Weights of a small image colorization model: batches of 256.
Rows from block 2, named by matrix and row number. Rows with one number belong to one channel. Each number is 500 + 50 x the weight over its row's rms, rounded and kept within 0 to 999. All counts start at 0. Numbers have three digits each. After the name is the row's rms in percent of the matrix's.
# convs0: first 3x3 conv (model.enc.1.0.convs.0.weight, 128x128x3x3), inputs 16-31, a 3x3 kernel for each
# convs1: second 3x3 conv (model.enc.1.0.convs.1.weight, 128x128x3x3, transposed), outputs 16-31, a 3x3 kernel for each
convs0.78 099:520488482617570538519558550381375457393432506519602561535441460496452464429468465522532539450499496435439495478427479454470498499519537502504494597584571554519564440447477474443496578538565479495514481540555571597611444448483450464509479526574563580531588545477581544461456474488523465490550509468457395396419441415425500517487444446523515476505495514471495538422519591500553615476431457512481489524490499581518562653583531633623557
convs1.78 101:499484474449428440448468507471464468502526503516554539628600522566542475527495481425433428501527536541599625514504501417516535385420471466401399499470422509521491487457493472470499504468477427505526513530447510463390505534545534538585555549633550504470528502476516510466448410427494477452515565538591574510576530543598575564499487492496438473522475463501505483525522504499479462432515476433540521495543555440391428401325422390403521
convs0.79 098:522567540506494557494486547596624676523554632474460598471485513504450507515473477492455447572538444582596451489478451529528489494546494519571533536567572574587580443547457459505467451449509415454448490485500549535519508536504512531458562543471438357429545514473519502454477500485556526464538552443505501514465504502520507466551528474495503459565575522462458494488459475519486552540527533501520552488532538506510471506496434435408370
convs1.79 094:412436489475453516523535512471556499470532436438512432514464483546561505552548495449438420498495446572563485532555508569539493530491547460470499568574568621567549573478515542496502469510524545569495481572584476479537433468515530446526609505531541617523543513538538514521544495475494517474560571513502495475477435409539504504510455522478515499500521532528516571510494563560581600501542544491544573567609595603485468534436423462433422
convs0.80 106:550554493535505493448414467511482534534529592528457525498567607458461503476450495516535564530549529510569574506519498485558519518474475535555556553521535563548527478428481557516528518561486589588581590621581490544546467549481536552517510492518417472452448529522457498519498523535569604570519578528467476483574599557508491473462502529552555530495553542485531483544618604485559558510581540527555555512527555503501444448493458446478491
convs1.80 125:387369403342371489465504588482428398433385405380406483470504537441479489484475480434469484384396481391413533528533499442423407384402415560523539562497507485462483452474455414509476366453451504483455439408408338327387520540547513487510421409417470498475464484507417397459451485508518527520500512494443444417526542491558598575533497475507429427499465425574555510526513474497450416525459456583541458565497451399400517385360502490471523
convs0.81 101:513487490594480495518478483461390372467417356480425385606526468643527514647554548536578636524569577572442466550450467517450405545484497508586547552534522474510567539482499545502551587466473535506531566485474541521453523483522498492524505431435419445518455489487495468446518519558525545506516476491626586554608564550611494440576548523494493509549547521568451466549430450555503391443471428515495413508490471439439427471480495516435435
convs1.81 106:443514578461494537533488450502458476534499405544546435469466461489474493457452475597527466488485434443468467520510448508513492452519537446451461437468494439457468444476486379482506458500504602550398528489414472507537511540477536564560560591482489502614484515556449488533438433480553520458605597582492460497442449484401425488518505573513483538517524525485515531450470506540522589390418384498484403557544483467462485386458558406526604
convs0.82 092:484471472487555532537554540522556557574599560607537492484529469505497512444452467528515517473502532535585570555537513570455542580536562461473455485521487420438447458493532439466510488477480524478498489438444516450463540518465534535479498529502532486498448437506528495492504538463497558526483558524519532506527512536499453474475524485498492497491438454572542529491519611478517538528523508498540551483462514538517492518467480534429454
convs1.82 105:509505489462517509477496494499524456532537526491468516502525478519569490518564484466463471509498521540528537381451459456572541410484463574588539546578516495575581453442537468484575472495510502450439554416410587530490501480514547527519527587570465445473469490423459492431458438428437448400499512507561581519557563539540559538521543546516490480504448431524573521518525456545551489485458446538503446537519468559547537504558602529594620
convs0.83 099:480488426527585533542574547475537445501533479519565589440489495438489510439448461527503494524469458604483443403451453502461437513422460500534521537563533596535530527491554500562582458504574426496495459506502509495473436448473501473479444468473457466540506461443525482457477466398432445371428473454453492493451540477503481489557529507520512498504496501574508480538516462503489480485452450492459431472409446433459503516468461526401420
convs1.83 095:512512468496503472455461513534425525525412442559454459503542534495501519444416478479403421479421360551467373432489553538595475508508484491506513504466487500470519518554558458516504471528617524499532496471539514501477574583542538556596458565557463480464457442452415411426565616628464473533414401397535502466550499513526476576570553517586539508521518547516528516482487505448442447629574529591565580561600582498505530498550581505583566
convs0.84 096:494513410512508496469526477532521490557537559538502484470477482416456499428466534557576528604621582477568498514521519465473519480484450439456437509536509511480446485500544507432466496434472449399459477478524443470486516533455494472478459488462524600533496611528433473508475478516592508512532487466506481461524492518476491529504515589517549543505499539511524489405478403308337363455551478456545484513531492506425432473448496508473558
convs1.84 088:510530497487508491466452491522464510498535573511496526466459501480470540461514541518483502526460478486458442435456469421512528499579497582607595548580627498572623584541527578587549570552568435526552490510575475484516478483505466535533476508522466473516491518489464522535465531481479517502463459431481476506444447510494418442472532533500522471431449381518531492523533523500507546495493515526515506549509506441432421536476496562528523
convs0.85 098:510578608546590575563607608546460526567509459481541464513506522499507473465425419447502482521567554500476481519465466538458454507469471492559503462502478407465463483469490486479457485513403528509453490537527486480544423423446518497480503429431497525501559533528471491445493438390511511430476466496535552534508481506446455491514485425502465527521524467617565490561560458493486426482439415440481425451493476427426502519483524523486591
convs1.85 096:421446465413452431515532504476519561445473510500497524498522501543570539569605591466497452484519481484517502502553541548576501472528464533518528511538502479530518497514542492486537568477462561471404536555417434589527506554549606578555658598482410405440459500540529523556485423446541509488615670636464509557407435504448433433492555603484502551478473562446475491390458497498526586472538491426500485473526562510532512484505479525510471
convs0.86 096:548509468694737605600637640580557465576572496589585456649662561664629550608563502556589513588512466473486436460485481501582561499511514530525562548522560521524497484450553463426503473507516434522498520581518482507528526539529599564526507525535518528530525504479481466455572567574545552561491541509489509553476510489468491522479468488531521547602602542455394368506540482466445447511504435490477439512506489524593544507559517452456472
convs1.86 090:416480503491551562491532541458489481421498555418469536498542420538590438511556420486494471540537523504491479401437443478504474440466450521480431536540523528511500450472519507503535530535568443476511452435438538573569495505526436469483493527554546508510597562558495462512436475483492501491480506513456465402503549472512540497527571504524549475488466431478552601558599603538583582468477481487446442500471455570515464515478460505493479
convs0.87 091:491546570540572577542530483464527546504558522529510484516519554564551540572542513442481439483491466443431495538559580491505544477512502469466499499468482463491486507513517444463502452447489441355373440435407425432398539480511465486489479479484419492394486507443420442409458422403438416440437517511515466475546474456514472412410380409417382414459475472521523551490437452460412459511470544516472560519461566517472480456389465457421480
convs1.87 103:552512494528539530495496490560576572562551550473455516460430460429417465420408425498496517524561551466496509500545472556579525512501487550551508556548520568593553515527520551589527548577486527570485536583547543600588447461532513534510544557552522559503574598550567596574534573564580603537528566536556530562585533497599541512475482531511503527516535573508486471524512424524523422537512531584499495568513496478533618461525601503532588
convs0.88 098:511551442534593482456496482518595507542590484538540525559616587562543518475408482540518513512528483438446463472570504517496473489524481479528482447513474467529510513476523544550467536486468531516490527433469513516470537511543511494535541538531515523520446506493476557545546483528529532562481480454457453495493526528529555556423448429500463410475446499430445441512452462496546525529511555490475522475461520520567543481514492445396402
convs1.88 094:492509531526523547576581528529530516472434462476416483545560569472479483472469491540532547486505532459486499473425433472460495525512515489454490497462502537551577503540556485564494471467417452448464498477553479488603440468438505521461464500499473475528432447486486500490433438421478484443457493465526519494571548535462457459449478502390374416495460476493508503488485489487498510459498543501507542451412437599581607508564594553626565
convs0.89 109:470470441435487488477507548513498459541452464515498531521489462443463509478501494556550519512477459432463556486470460535491440529499466430437478473515510470528509567487496563512427530538475522490512530546568573552499514482458517467490442484526542472562493542543476492597539504477468551579386541653468440457468471410469438464468485485437564510512512499462463496476483479517508514480440448463381467450451476501508527571575475546518499
convs1.89 121:493486484536540555502521567437427463413410474508389427530534521482501522507505499480480443434453439394443466455508545482542495541542524489542558516566567601612551522524484513512523491512565556601577548503493506428437527584539538584533389562538514485492506528471506582524442407414414394439435423505506535555542554561581558545500457439511477489501521505437427456490457531494516564486492501457503509446501502391467490439467462531501486
convs0.90 094:493498479532566532558596496437543501360464434425483436552419445570404469402444472454501529466477495526579497531589490565551514532600561480476490524486481541484465546542640502532541546517542463462438491506565547572601479490553469444479501506515411516493445517460508600490487532495490468472499490436486506479486531556530522627529533503502569465527560524468488555518515521487524519543534500510499502498516495498518490478510530387466533
convs1.90 099:546485481526496496486519508566497534542472514516469536537573562547564566583574526523494471547509478502527492445406474446464422462413430629590497606546434529489437463494507546518492613563485442457443448512475468542506411417478430485540479478462439394384489460434496486498422426455470431448515478464371404408395449488517530497472514561555545528556561605555536555518500508478482494546488432532487428492474432476486510500483499569506513
convs0.91 102:544451459527481494504503454385476473450539455467446488490488447499412444501490530521532551568521540445503502497543498534502515553558543458459498493500450439395417493527502541541598588481468511599535504535493508510448562538491547556564473459556494516529495423398495426455498482497537527502486506515501456453484468473495460475522529535506559568558520496554495497505459443529534552496485468507473493469479521461405388510486469448401470
convs1.91 091:632635538599565513565530521474485525491411504519485540451497488477505489536547494505501484478473460576563503379441445447432363438431384531539562554586561493492525587555460573520446518579532489439478408408505380416463433459525525537602477492487481544499479553508490483437492508511456463479445439466431467459468515491426447416463502430550545518472451471491483477498492488468495504483466456480450484511489558549536585563565542531561493
convs0.92 109:498486524516545432460489477509435423447466603540529451480505493544495491532522506570512491442438541590469416509459475487468539529546543523481459440478514532530490452460568412451579493460439502493445422494460447498432504517566526538492501549552476535511467421425442515374514522518434461532523533486560521447469477542566497563501523487461482478464475483492507505408461521483511464538473524528501544504523522539513466535521570475503496
convs1.92 112:548526538532516499506501537552515512575502457616534540481502488531501420535510467566494458473500456476433450540523449499582510453478560480423368577532482581498452586506530461515459466507515596585484499543484441506479556609494497491547487488480498560546475497552557540579537475562570493406500591507501538560494510566473476554434412457464511445501510517508525509481516487494508478446500468436493473477499525510406388473450435456469459
convs0.93 103:616544477463432451402420483450453489475454516482466521463458554469461512501494529423478438493569505515578503552524507511438522536501505531547505558586510487482474459458542472502475517491503537555552499556543542589514530518486475510499473536495436466534472572533544589606428444425523583505472521469465528546497530538503511512553484520442482478492483548466499477530567540495497531522486477534508456514514455427420455404473455448491481
convs1.93 104:491477498536519537593610591518552547488575592447518529555544568574568585473475528501455463462431426463418441493535586479485521427444463498509509495463455428460434517450506510442490534485511501666526459688574360432495459465467530492428508537469533512474525456480470411441474503512502542560481504504520566582568534552555540541536508484550481429509525502515526568522532537573561537392352427496461464522445412496473541479465537469484502
convs0.94 098:542520480484463469431445459576519493622499463505494450532529538472503504553536513523545461556576500575563484528482458503480461458516498472473487503549483534588483470476542499510489511475511484470535485502555504547542540535491509530509428481481410396439503470458490454468502502479486494543499503522553491537532509529477513536480445508421415438493393429472421448447481445518501497430487460458469429479523458487464515449459439528460461
convs1.94 081:448442468510476504514514581502498464513457494532496465526483501522518499546512487438488505453502543505505504471514478460460485467501473504541523528589620551528515527533483535492456516538479483530522460529505440458466470448466494462517543513566408460416464520459494520429529581545479516552486481487463484460482482452471472504472450463488478454471500512476491495425476466477476511441498574476575577539564583474461500538509565560530539
convs0.95 102:479515468477468473489468430549550478508496423496489431489485484482397463498467505488480446518552487503485397466505515484495429456508467508494503489533497480494498532480478493474446477437481533550539527568556550562528450487472493481461479435413548548544563489501606533556497533520567544505567572574519504466503523492492506493466457446437460468450440431504486491469454488532526509499444484478430485520513530586513461504527525492593524
convs1.95 100:471473461503498501474478507499475496478454499526509541554539582482485543532528540465474456436492492422484494443481504502496499535500517519490502492453467490451498485501458468508474471489487588577497531578514471491507545514489591538467612578483476559483453461386526462384443431417499471470453490509535620623513589614433455526494516481487505477442404429481497494559541535564543529456497507445453450488456447561538534533525494524539522
convs0.96 086:492469553468492503468474493451497508561559533572582520499519536513505552563578552411457490401515480503491481490539495535543456515541469486511532522498503515471511507720596505624584464658634428476495418453487548521473537542474517545444518506530477507499432507541476434494473437501508518533522503480377453446446490489470518513473500511464475490504504486397447430407431416476439439480578508477499519483492510403425461472412435483463497
convs1.96 074:501510485535512464456441410478462476487434454521507495470454520418457553481511560401408478433452472465467483478448457487483493544555497596596587490499480399377405515484441547499518570541586489514566507527514514522507495496512570507510553540501499568519471480482500502510534513490464470444505479494532543556542582630540550599601525505520483540508452481557547500512552525528544545570541595483469527457473576468421460458472458481469463
convs0.97 092:505542565525556513431443467553563534510518439465521404473527502476457473465413467547524493517509530568538519486432432520466497502479510495488544521507548521487440522468483510433461505408412501506486555544444521505469509518537520528522501566566567513571552484471477478492356403401472524504480513526546608631490474486453402466493492489468453501419441468518490476535541481478526452539488481491476436509459438586529554507485553468434554
convs1.97 092:503477450407424443445475500486459552505479556506470503517530531508530568430470527501521493503478466501462456434467472461483468525564527459431446379362403382396452443542526411527605457496523417492512439437427500444420479501551526511511489516503538548463581606507451493490486505525508504526458433458506515544506509569498527581512457444489460467594605608517511539554549573460471475547524520482477514413411470609607567593587560531532474
convs0.98 104:547488533495498512546543588438414449468519533557600587610579585577524558580528565497540484545609551454487440492526499507539502453491476496503495486505492566583510477513550457528583484512505555490502419354375472484528480455487481512549473526510482520394516533497524538507454475484504493507472490496533533507476421479478463487491539545574607572502505507434429497451455510401450513507496551502485498550513486405439454344375425376434427
convs1.98 104:457527477466503481479453511492430478497451461508523475440478472487463469464449488481463480460467506490465469522543526578586577552493531525485499502460507528508503534525528500463437493515486493479492515518492432441438432466528395401429429426438457464455466480475502511523521624586522602619426463485532547556503475500488500535543480491518534524524590597603559513533546550574612606589589591569599572558513491553535544566535537500465488
convs0.99 100:493454410506476487524544496477560463484590542558521592476497480520497480498507501515452430498413367461369376521498411528502464535601551523499549551540522528508516538495500520522483479508467472502429462515471417476505469439440483510474496515504503481504581490487527460526550544533579562606527505520545522520535552528575598594561543492464520460475486442508522510477504580522507538521555542492544551503542600450436493501391448522449440
convs1.99 094:568500422488440412397381402521481470534487453433437462458460491403450489393482505564492479545539539567575541435445501555562558525541536535534547455465472402401468458485531514472503554487468495483479569521529570459416550533488504482518522494551543486469526452375570534391530532464478504467479470457478445458473466481511511484488519532518551521481426451489489481509511526538540493464442390480476483481502526497535520479523500435514521
convs0.100 102:489485494498466437488416414489517472516585495520524441443505571475575656462542551429457438416352410491465473507548483583498449501469437466486498463475433477529480493535523491601547530541499435471466428537467549616574442471490470499467476453525549546487504500537477508482491460453480472458555531475496449505485455502474504494476459437489507480502524523557640561571598490467447506490488516479480537479475486562496532524563594502582537
convs1.100 112:567619490631645499504488398522528577480503587415488516437438490442476511458506547512530506521553504446479516522522520583570564556537470535542584506504485455475482492530429455528457478526535468400406432434471471554520449427458465482448463416438465509470506572544487490587506568625471488490485517463461481543527478442556518454466490506467407465488436438519485493515512517579570555504514514522553538514567551491503560492545491502482453
convs0.101 110:509541543491463597526564457595593593483570631455423436448491541412448503441505513517508418564483380463368454480592601510555519545504413474486474496503536470467555524489524490482584481526490437429484446491525485554443508506524489488472549554465499509576522439593453387469535539477528533488464504526501478510516471518503492475495445491511522557482468499512501600452461576443521458514521578466470532509488491514489584376467607482559466
convs1.101 117:558597490550499411446403404506438489413477487419476512503501489510535481450541531434454432467452399482450432463437404476389401444449491520496448546576511517513527505464450496477564473485574525591569476609632586593535507470408483465407446406323540514445533563537524449503538475538466456472500483526512549515528561522498511498459552498530531532478533514495499510472523529508591639531498426517486469445434459537573575572559555596532518
convs0.102 094:551511513473513469437575595659601552569538548443437451513469468515479440539498463511479471561525537617568530477470478491538530535584573526545535476465471460408404548533537555537478477429370467476518539559575514539563541556509552508439529560468619647586498536531474505467451474429486538518474505465534564581588612576557527481473493462504564489535562529447457490457425461610576561482493507484494471517459407584593577456514481414430441
convs1.102 096:514489492430520564406462481430491517521590566508532513506513457545552480614630511488471514468474513469460486455440442519529523466488517486514507458436470464399385480428512463470537428468553416467492445457419519467438538490438472483493435412454445405420457422442452398413503558626478463564561572541442465429419429422426382447506534556459503570465490496483457470475475486531502521520484523513540560501571522576533540573551550520500527
convs0.103 102:485544519574561545579543526487459485542481488554512462499493445430457468468473477512499538493569580542562581513490454488490428544558496472432424441418408460472479477567607520481553511516548470465498406424491438504556528535541520553517508455479367357367391452429439500549500503499467452465458435473475496464486538506540555598483533561520487497507488483403372420404353423505498513453476511437405484510492477399436535468470521551535523
convs1.103 095:508518510533512484496520496466516552480500530530528548502496537529517504633566530541551514465482483426456477476485475421430432499518488544549526500523507451477516423452494450502543439510528536527536477472536540538575523553511551534523548506500442400384478451383525498446549522465476472447455437466518488495545546531541557535392446437418459439520448457495486485515532506442498496561532529535498487516478455451470433456466456405438436
convs0.104 108:439400584413479491562497418406614625565514549560457403437494550450466531623523514532520462502470570393474570514566490532498529457541547488523515503536508461466446425374589533524469496513424356464519509520442473425493518523483450498522452447449489447572419446495484549491486503539477536533446513485492500573477505486518519504434554574548583533577502497471497562488474453540506470480533548567499460504452450361450613497563520594512472
convs1.104 126:584613555664681502606537507617475558534480528432451510601502457549502506508555501543498437523491467477532535503482505504529473446471529534499507529521547476505567509506501548566461470521568533497458489491611457531499589576523515544545544510477525526552533563560491472490517508502502449512509501488459481455478448429498569482478497530460533483440402440503482493525487491527519571519537458510510460475456479478433459464537500458519488
convs0.105 102:443481468447480542493517432401589612454526788480537482490513521445462537486514478533520475504441525536419445463480488419470490503519438487527515531513539486471522429519486427510567476439588531530603472423655494450486480515537468498507469479463520576481498500620490488397509514516487474516533532479446532531522515558563515464493491453473491465417425487464523464432375579483414355462546545492481622485477488420474459440480544510494506
convs1.105 090:442513462515475484491474567561524494571635535493604443537506500587515485565492518418526536406480553446480510527500512555588544526549533563509571511512515510555506590526446553549470448501466443478544443505593447482411504540492428499511392421583607541383562615480458562564473524541539512468588530508477513438536489457527528451469441489409473512440468514579566533569622581579552600409519526464558533418518547486493434498450402534428453
convs0.106 099:399411460504442495470464516528648613406540589503448469481473467514471406522500395526446440521559537496517589484504476463489480424524411443496499511508495468440480425504437453495436391466465446593557381565553413534538465439462504466429498467445451499529480516559609494495438453506454465524537452508482480466483499492526510509513482434480456462443486473456495545507498632514544556476489508485529462470461423655617455595559470504429430
convs1.106 103:472506511438442491456451518522586534517551544484489411542510524525540551564531585476443468505396414470417357496440478540521498485465476529549544534539501456488533558519512554548518528541565498438437519570500486529500597545530558471462498416383414554489423524526470462481500568518443538508415487542448465444523526523498533557511506516516495533538518531492530565432502526478502602546588574525562618394483551533526475501517465485454409
convs0.107 094:591593550624542541530530494489535519495514510518463458460501498440470479433472460499598583536555513468490445546542490485475439483447418429488550456448487438449397441438429414446468408480401499502538481448590441422480490500556526552580499508522464463546445487605452414415505511518522521559464462465454441447410455533436497457456401424471450511460441501586489517542480555538462483481476504498485511523487478490485456434454397551523541
convs1.107 083:501538522463506473492477437547553616579545543553540493555557558579563569572563533550529569487502580485494489546573561463580570502483513488520623551521554512555582543526487487534503450536538490558597454491572445448468576545539485497495489439518558502478572536552529597600466555538493537479513523575571619576560531543572524578492486453499479451441462492574552511553542489527524529506552502501502473471507508483505450483441408499462476
convs0.108 121:538398368519472471413390468516440397526616685482611643573496427507482464465510505538479473590490352580493352474533451487543467519543539523506447511507421534507455514581523490510597489482557491472398427441449387437509528532471535499479488455458523485506538493534568465426482488482547498509516499477581527449543504477484491526483502466489470496468502495477451500489465550512460476530489430544505487525470493556475437402497600358446566
convs1.108 160:529562564558562552460432475499506554539520402508511441458460510497471513502432538423453455435386451455462461524448538573605594548535503504526508489524535585505513516464404497436420482525374454536609566556585608531508484536559447539510415478623496554527460528499450500515652597546538460547514449446504474446577497445566561489488454496460517530432458509420441462480513564544510504554504551484479536511569592471486498550459483592530459
convs0.109 093:359502578464556574577563561536550471528457419538482444547500441430440413499500543532486480498467454472526478539559536568564447475451462424465502496454414565536519613618624620504516560493577474466480458469467451492553502545511418485494454503505400526548450469537479490543572531513540496478568594560413463522443473445486483463592606582555569568524501430490440449455429440429488515506534531502500491511504587463631650476484477481411399
convs1.109 079:411479523439499485519548532516541491532529489465490440516550590517515506509491498612600573541558565491518483495512532512556566488570570558524533473416451402357466437488505493491530462488573564485474517518526410504532541589597522497483529491499418452530487566623531557598497508449462498527496430524502512530530534608526529560470489465479493518475556530556498536548559580552574523502473465541515488506481442435422463415431490347370462
convs0.110 100:388491639371476616402485551536543632549588696567569555441516597468508570487500513558506465500470449549454476504482473444538506554541476559534497599501499516502502560469427502476438546544491545510507526519509591569514482490511475481537506444465426465485434395440504475420476454506493469499520464450490526513471505467493484464496456484488460506500567476416461640490525689432483551478503534509486509520476512433449460387385457450397446
convs1.110 114:550481482528466467458494519488477448472561485365488482472421460462454482421446492489471451452477448508526480513465454516550528559555552509504559544514558489504543453527494469507488478487456443502531457522561519482409420437470449497515456517538631538467638506438515510436520576522454503467442503495496452486509479495527478501493574602484491575507480516497471455478488474543588549487512458493503535460497536585559536580488455550510521
convs0.111 101:403418461467459492511488514513545549489510452454487428627556615557529576631556538500501533490492522489422450523494486489540482511532520518475490518496523516525509410437457404443463390445491486408456434499513451542556497459469475449505571517518493478548446557552484470469467494496437457466424474473466446518520467474470418388477496492560535504495529496521495537523536506560536557524489502493471479485513492481418474548486543534425411
convs1.111 097:559461462496462487489451490551505455567532432522515470468451456515473487440490436604512443596522429487450415527468479544529536500507531467466417446460459462472499467480489482505531476485494512514457541483422448400348427475503502523563565561541500503520563572562538558504506528561542532536553566569467517568476541585526518587515543490496487465448461444524525550495447433527474445516511475512502412522517455543533522507485514535554542
convs0.112 108:525472461477411477487488580523615376546593355479547435464486486515526571526534562550503469561527486475485526584420548586511650518472562484529465487491458486391469470574569467598567444539551474468434463424559495450532494469521535473514522441489461528504446585457452446409512531509491489492521461508486473507511487502516466507518477483494516503526558522518365478536416538544454560568473459539485494473471530434548556338584446434552451
convs1.112 098:509512441498508439497489450548646603546642660543539658463484497427469508473517549510500470522538522470486505487531437441531486478579566548566542506532551474495503606546548607645564511593488516509569493534577451487525567614614495517550485411408547529506544510508495450518512553542595545590568525528468468546600494545611499529519436448473396459480488584492446446534472475496424439476436481595479499542479481504530547449532581434511497
convs0.113 093:490446472483517485482573540480480417535475487489497457626579546577610600569615675446484411488457445480438472455437441507541524431494475464472485484522522480515507472495550474484529489500541492470394477440368467521461500564557482530503515510480483544567509556492471565549548546514499514524480492519466482506470501494463474472452530529478517516540529496583515501539471498476470508449476440516537490471489485492566505459595554442564583
convs1.113 079:433454494518570536527556457557649708523581627523551571414503458496590543506548500474473483523531543580601573475445441501496487579561515470505441441479456463456477524503597529490525486461512505453430528489433492515503472489405430495420425466467536459492517487557503517570432483499439491539501539575564549601545562601571563600571582565517511506518516526530507536498510525475459463452566599473584533486558475451459433475511471433493478
convs0.114 099:502506507494474473447489489450516543474508510490512528379384397458450456471521508475456529442447507474447509515530509509532529475508552567537574498495555548537523635541542564583594551502516479481514424467483412450422487467518489510545446494507510440446434422429541500510544571538491524475562544541440460492468489515476469504491541522546576615492522568475404413498430484493471550526511506513544511530539532395460457420496489421490444
convs1.114 092:508491507543547547567574534443428443477405407512493472476531522495544512577576527523557588515551577505529571515551520465507562430435554493449491435409455485415497480557608494532592530520548474459476530522447573555463454467542438446525526532607562577514584517494559535508535493454578557524476445442444474486412516537414513569535525478548532457566530463500473446581563533499481420539551567498502523499555570482498534502454544534520602
convs0.115 097:467434477530524547515437481517568579474473486439428507447428442473512498490500459597627586480493526434490485545560562508483464472479482545576517459456438491444426446595555457561521526513496438464503472514505582508549586560506483564466426428457506478478503504470540583551512515587504513542562562501533582589534527569507497505551571542483490460442470502532638635478371433479473448522610526475508528472513510527638496565539562516503549
convs1.115 094:441454381377379437507558604471504475472485492433498511460484510429485522473489510508523504389393446306366417499517516466532473491471460508524534527492490480466505446475502477502527414447524543580573510498482465508498481474440434474472501495553439421400463483456415447479436467447470462440552508473484510498459480460431428444513443413516435409438396400579584537546512509442460532533476434487422446418389467454411482446497494538470499
convs0.116 096:534543496487536515502444447528482529591601610594528540487594576449565508425462459472476577446490547475468485463553540499550534432455480538489537495470542484488521518402465550461506490531521547546485484552476484497432528540525448473532474538540407505538484518544537405428453513542524480519494461504549553541442492491441472489421441503401424436477498473654640599682617592635562527483467510528533517576567507575540518548520479502464390
convs1.116 093:478588556490596542523610559428487486443543564434495531570544536567526454539527463499516535454512541403491505378410459513512531587621630516490469576528508562515488463516524528544520556559560516533487489469495550496420564546390512528469485525486520473447535546465551550523439502559474497490481461479475484496441512546431525586468504509491524506473519478495438406519479427500525506441513492435545504422476439700639541653589480553510499
convs0.117 096:537520512489567564425449536540424564525452485576514454529498447550533412526491433579552560571552507537587502485490417507491472549536501505482458512490443589580534591530597603526551570491535514516484503506518444418491479483539501445552411398465478450493530455492499505584522533509494535491525519502448473509509488480503532522507548581467490518469507506461490522516504573523542608481503547469479469532503469486429428529473431479500520
convs1.117 095:387366457465464495494526504515501490488484516493464525480495434421434469482498470521486483485475448451490468535559513468445469485482504462501418455508474415444448397410498479449492546447415506528468428460485358413487517567546535518484525506476502468553532515549549512545582561503476498456401440389446506526480552547526583621450481502462508524542552558508482524471484508470449493530536532463466490427326398551534579564531530501485473
convs0.118 092:555512470614502452584531475559533427643628524520601558547638634561651657513582600499478459508497526457463492530609521523594463488510460463486483511532506499530493524596544519600563479611481456491468444457391425479431549507475603568533556534507469470414435464452446470465510506479568511492538509479545547534512520551524514526532523540530505545500495477535574470531539430399431405490507463492499439497492410527566484448496463442398376
convs1.118 099:460548491512604544488565522393411470463468490492491451449486412446513449494481408498505473501502482506524492494484464535603573549615610506533542556535503528553513477572485481623509472534537551466502588511518638620599467495436485505498495477563412490483438474459446421427554469458553492460517506477388403422369400426473508513540527497533538568565565578473469478513507546516511568495506495486480514455488566619582580606567544476434452
convs0.119 098:475488527500530546505530498476543483553574547555586505484477462504539482412468421549494492465482492445456483474525488511551484518536502482484515496493543481491515508500629487551636569552626507526558478479481507487510526502545530523581484469524512469489549498521536497465588506474542472457512478447565514548453488526478506491463470422555593531549580575536591587545500500524460507483525515463494523420450536529470513548557606566533563
convs1.119 084:428483450375492488426521546477396481570484495527578481535515528548516532610522528468495517495495494534513518413419461435486500508531554530474466491437453562527487371418488406417532481520524471453524442439494521569543543527495514562527422474515487470395514485454503468471482495515439412422459449478447469484387427466431461488527508466596509517561554537525492485410422461501491512491474429547575545551569556451507534553566543594572539
convs0.120 097:473480502427499643458499583495532568520542571469489473498501508501496532537554565427385352402354369337364374524505523455490579505459452507508494518544544562514552538483545533470511513468486475516540495505573497530591479501479493431473425414463360427445401489531420450482494488508513494518530508490452433434474452496546498560474520467507526506444492524457511568417505574453490544486496491483494539515516516399522557500591534650617522
convs1.120 105:509541520485520541483532542538527566561554606527501559462441457427440491427497510568604596547620637514566584545536549548587575637555503474442499385358392431385396505486465505515500433544499408519557503579535588578502635593555558520483497506461522497495514509464469530457544602557540573545478534544500540581504488548429392432544534571549512561587511584463486519493493551508500568433507541459526562434519558460413420492457497588598611
convs0.121 090:491478494399401440429467504466418489460513489496484486473487526524494515513506492549510508452494476574521554511524552499551549511550499456408387481463446516466462574642583575597627518617658501524531466549508464439361441499430533559480518462512481522450495513481557500451469505486462458496494475515489519562473419465480434425447501482463514547539604563507533573476524557488494511503478469525516518467437425447540477459595554498527474
convs1.121 084:527516478481454509436418488451484518461500557559526503492506465478524501539512492495519525451478502436444450519582614484530525460471517523526537451465504477480497539491475500487576563559612504566578497546551491474450471491449537511440515549491408395372439444434373367403599598602507531530483536566452455483453489511548576571556596569541508486562494527516513552464503499482499472545519561531520562535545536588577562521458498491467525
convs0.122 095:432423428409464501402478496526495488548488420431499471427464559521503458521560489499558595502499504442403505503511489498524525563533515563523502542517454514419460498470526494556569520430490583617562476491485470496478485562476512483489429451429594585603558591488489542695566535592529527565515412410548525530504518512496494512496499515472414423489431483511515435475439370432439417465443420450458461433412458400479460536493381475433438
convs1.122 081:472616634485474551447459512472471510610630529479627613485514497500473518604553513495501565471504473475486466488496473438483462466467477515484468544457424540415412562544547469567489488515559497462477550549522505542458475502499381507477353424491462517432429516549407460524571616575511445457518468382473465558517499450452416513469479545523474462549465487537548547451502479491542529519465422447456484475543522454508469571474468517498448
convs0.123 105:506520561463361529473441480525530361473591483378535546498532461488550516510570546515559522483543542433407454468507374488530513447516561495505445550619536443462490519590426522653400500641508548511472536532548458474456494470483535439489557548454492582526435520550412373438418509544467517529524511520506523439447542431415454482459431487479509485499571533488456435445483483460477534486496466530559472441514503534504425580562495541486451
convs1.123 087:469472496416470475449459471603459554631495480520472489474489520517556523460520423489437498482397435452418457545584484564593503552530549546521526533532494566573575531572562494495636437385555587498449551499463384377408485504448486470531480419402443461501459467504517534509481490520463532512422475525531500540462487549438509561482487525517499516470497524534492434519486502500508501493534468534564487492571530424410435449440430484451461
convs0.124 101:455501555505464562440392512549518507448505495510456495404522487392497485492454458546537519520563497542540503543523567528578495524634459612567491592616559545567520506514472525428611445524593528546539449548486445610521517465480463491430485451450504590556464563555599535560491552509479524472512532479474445492484531463515520430505529588568475483541428463490507577466461496501480456482467461498490462500512475401453451454396396550453444
convs1.124 105:431500503434495511439532565521556574471561557505490432504538625469516647494530604560516457482494417391432506495471507489393422438463411403426449423410466444425379552469520617566534542590530522556505431487553485465528571531444495471461483518475515448446483467441495503393452468511442435533532487557487477550520540529449519529467503456530494541526498521498549546499548578504525663426484544401416526461408472530487448517499472550519475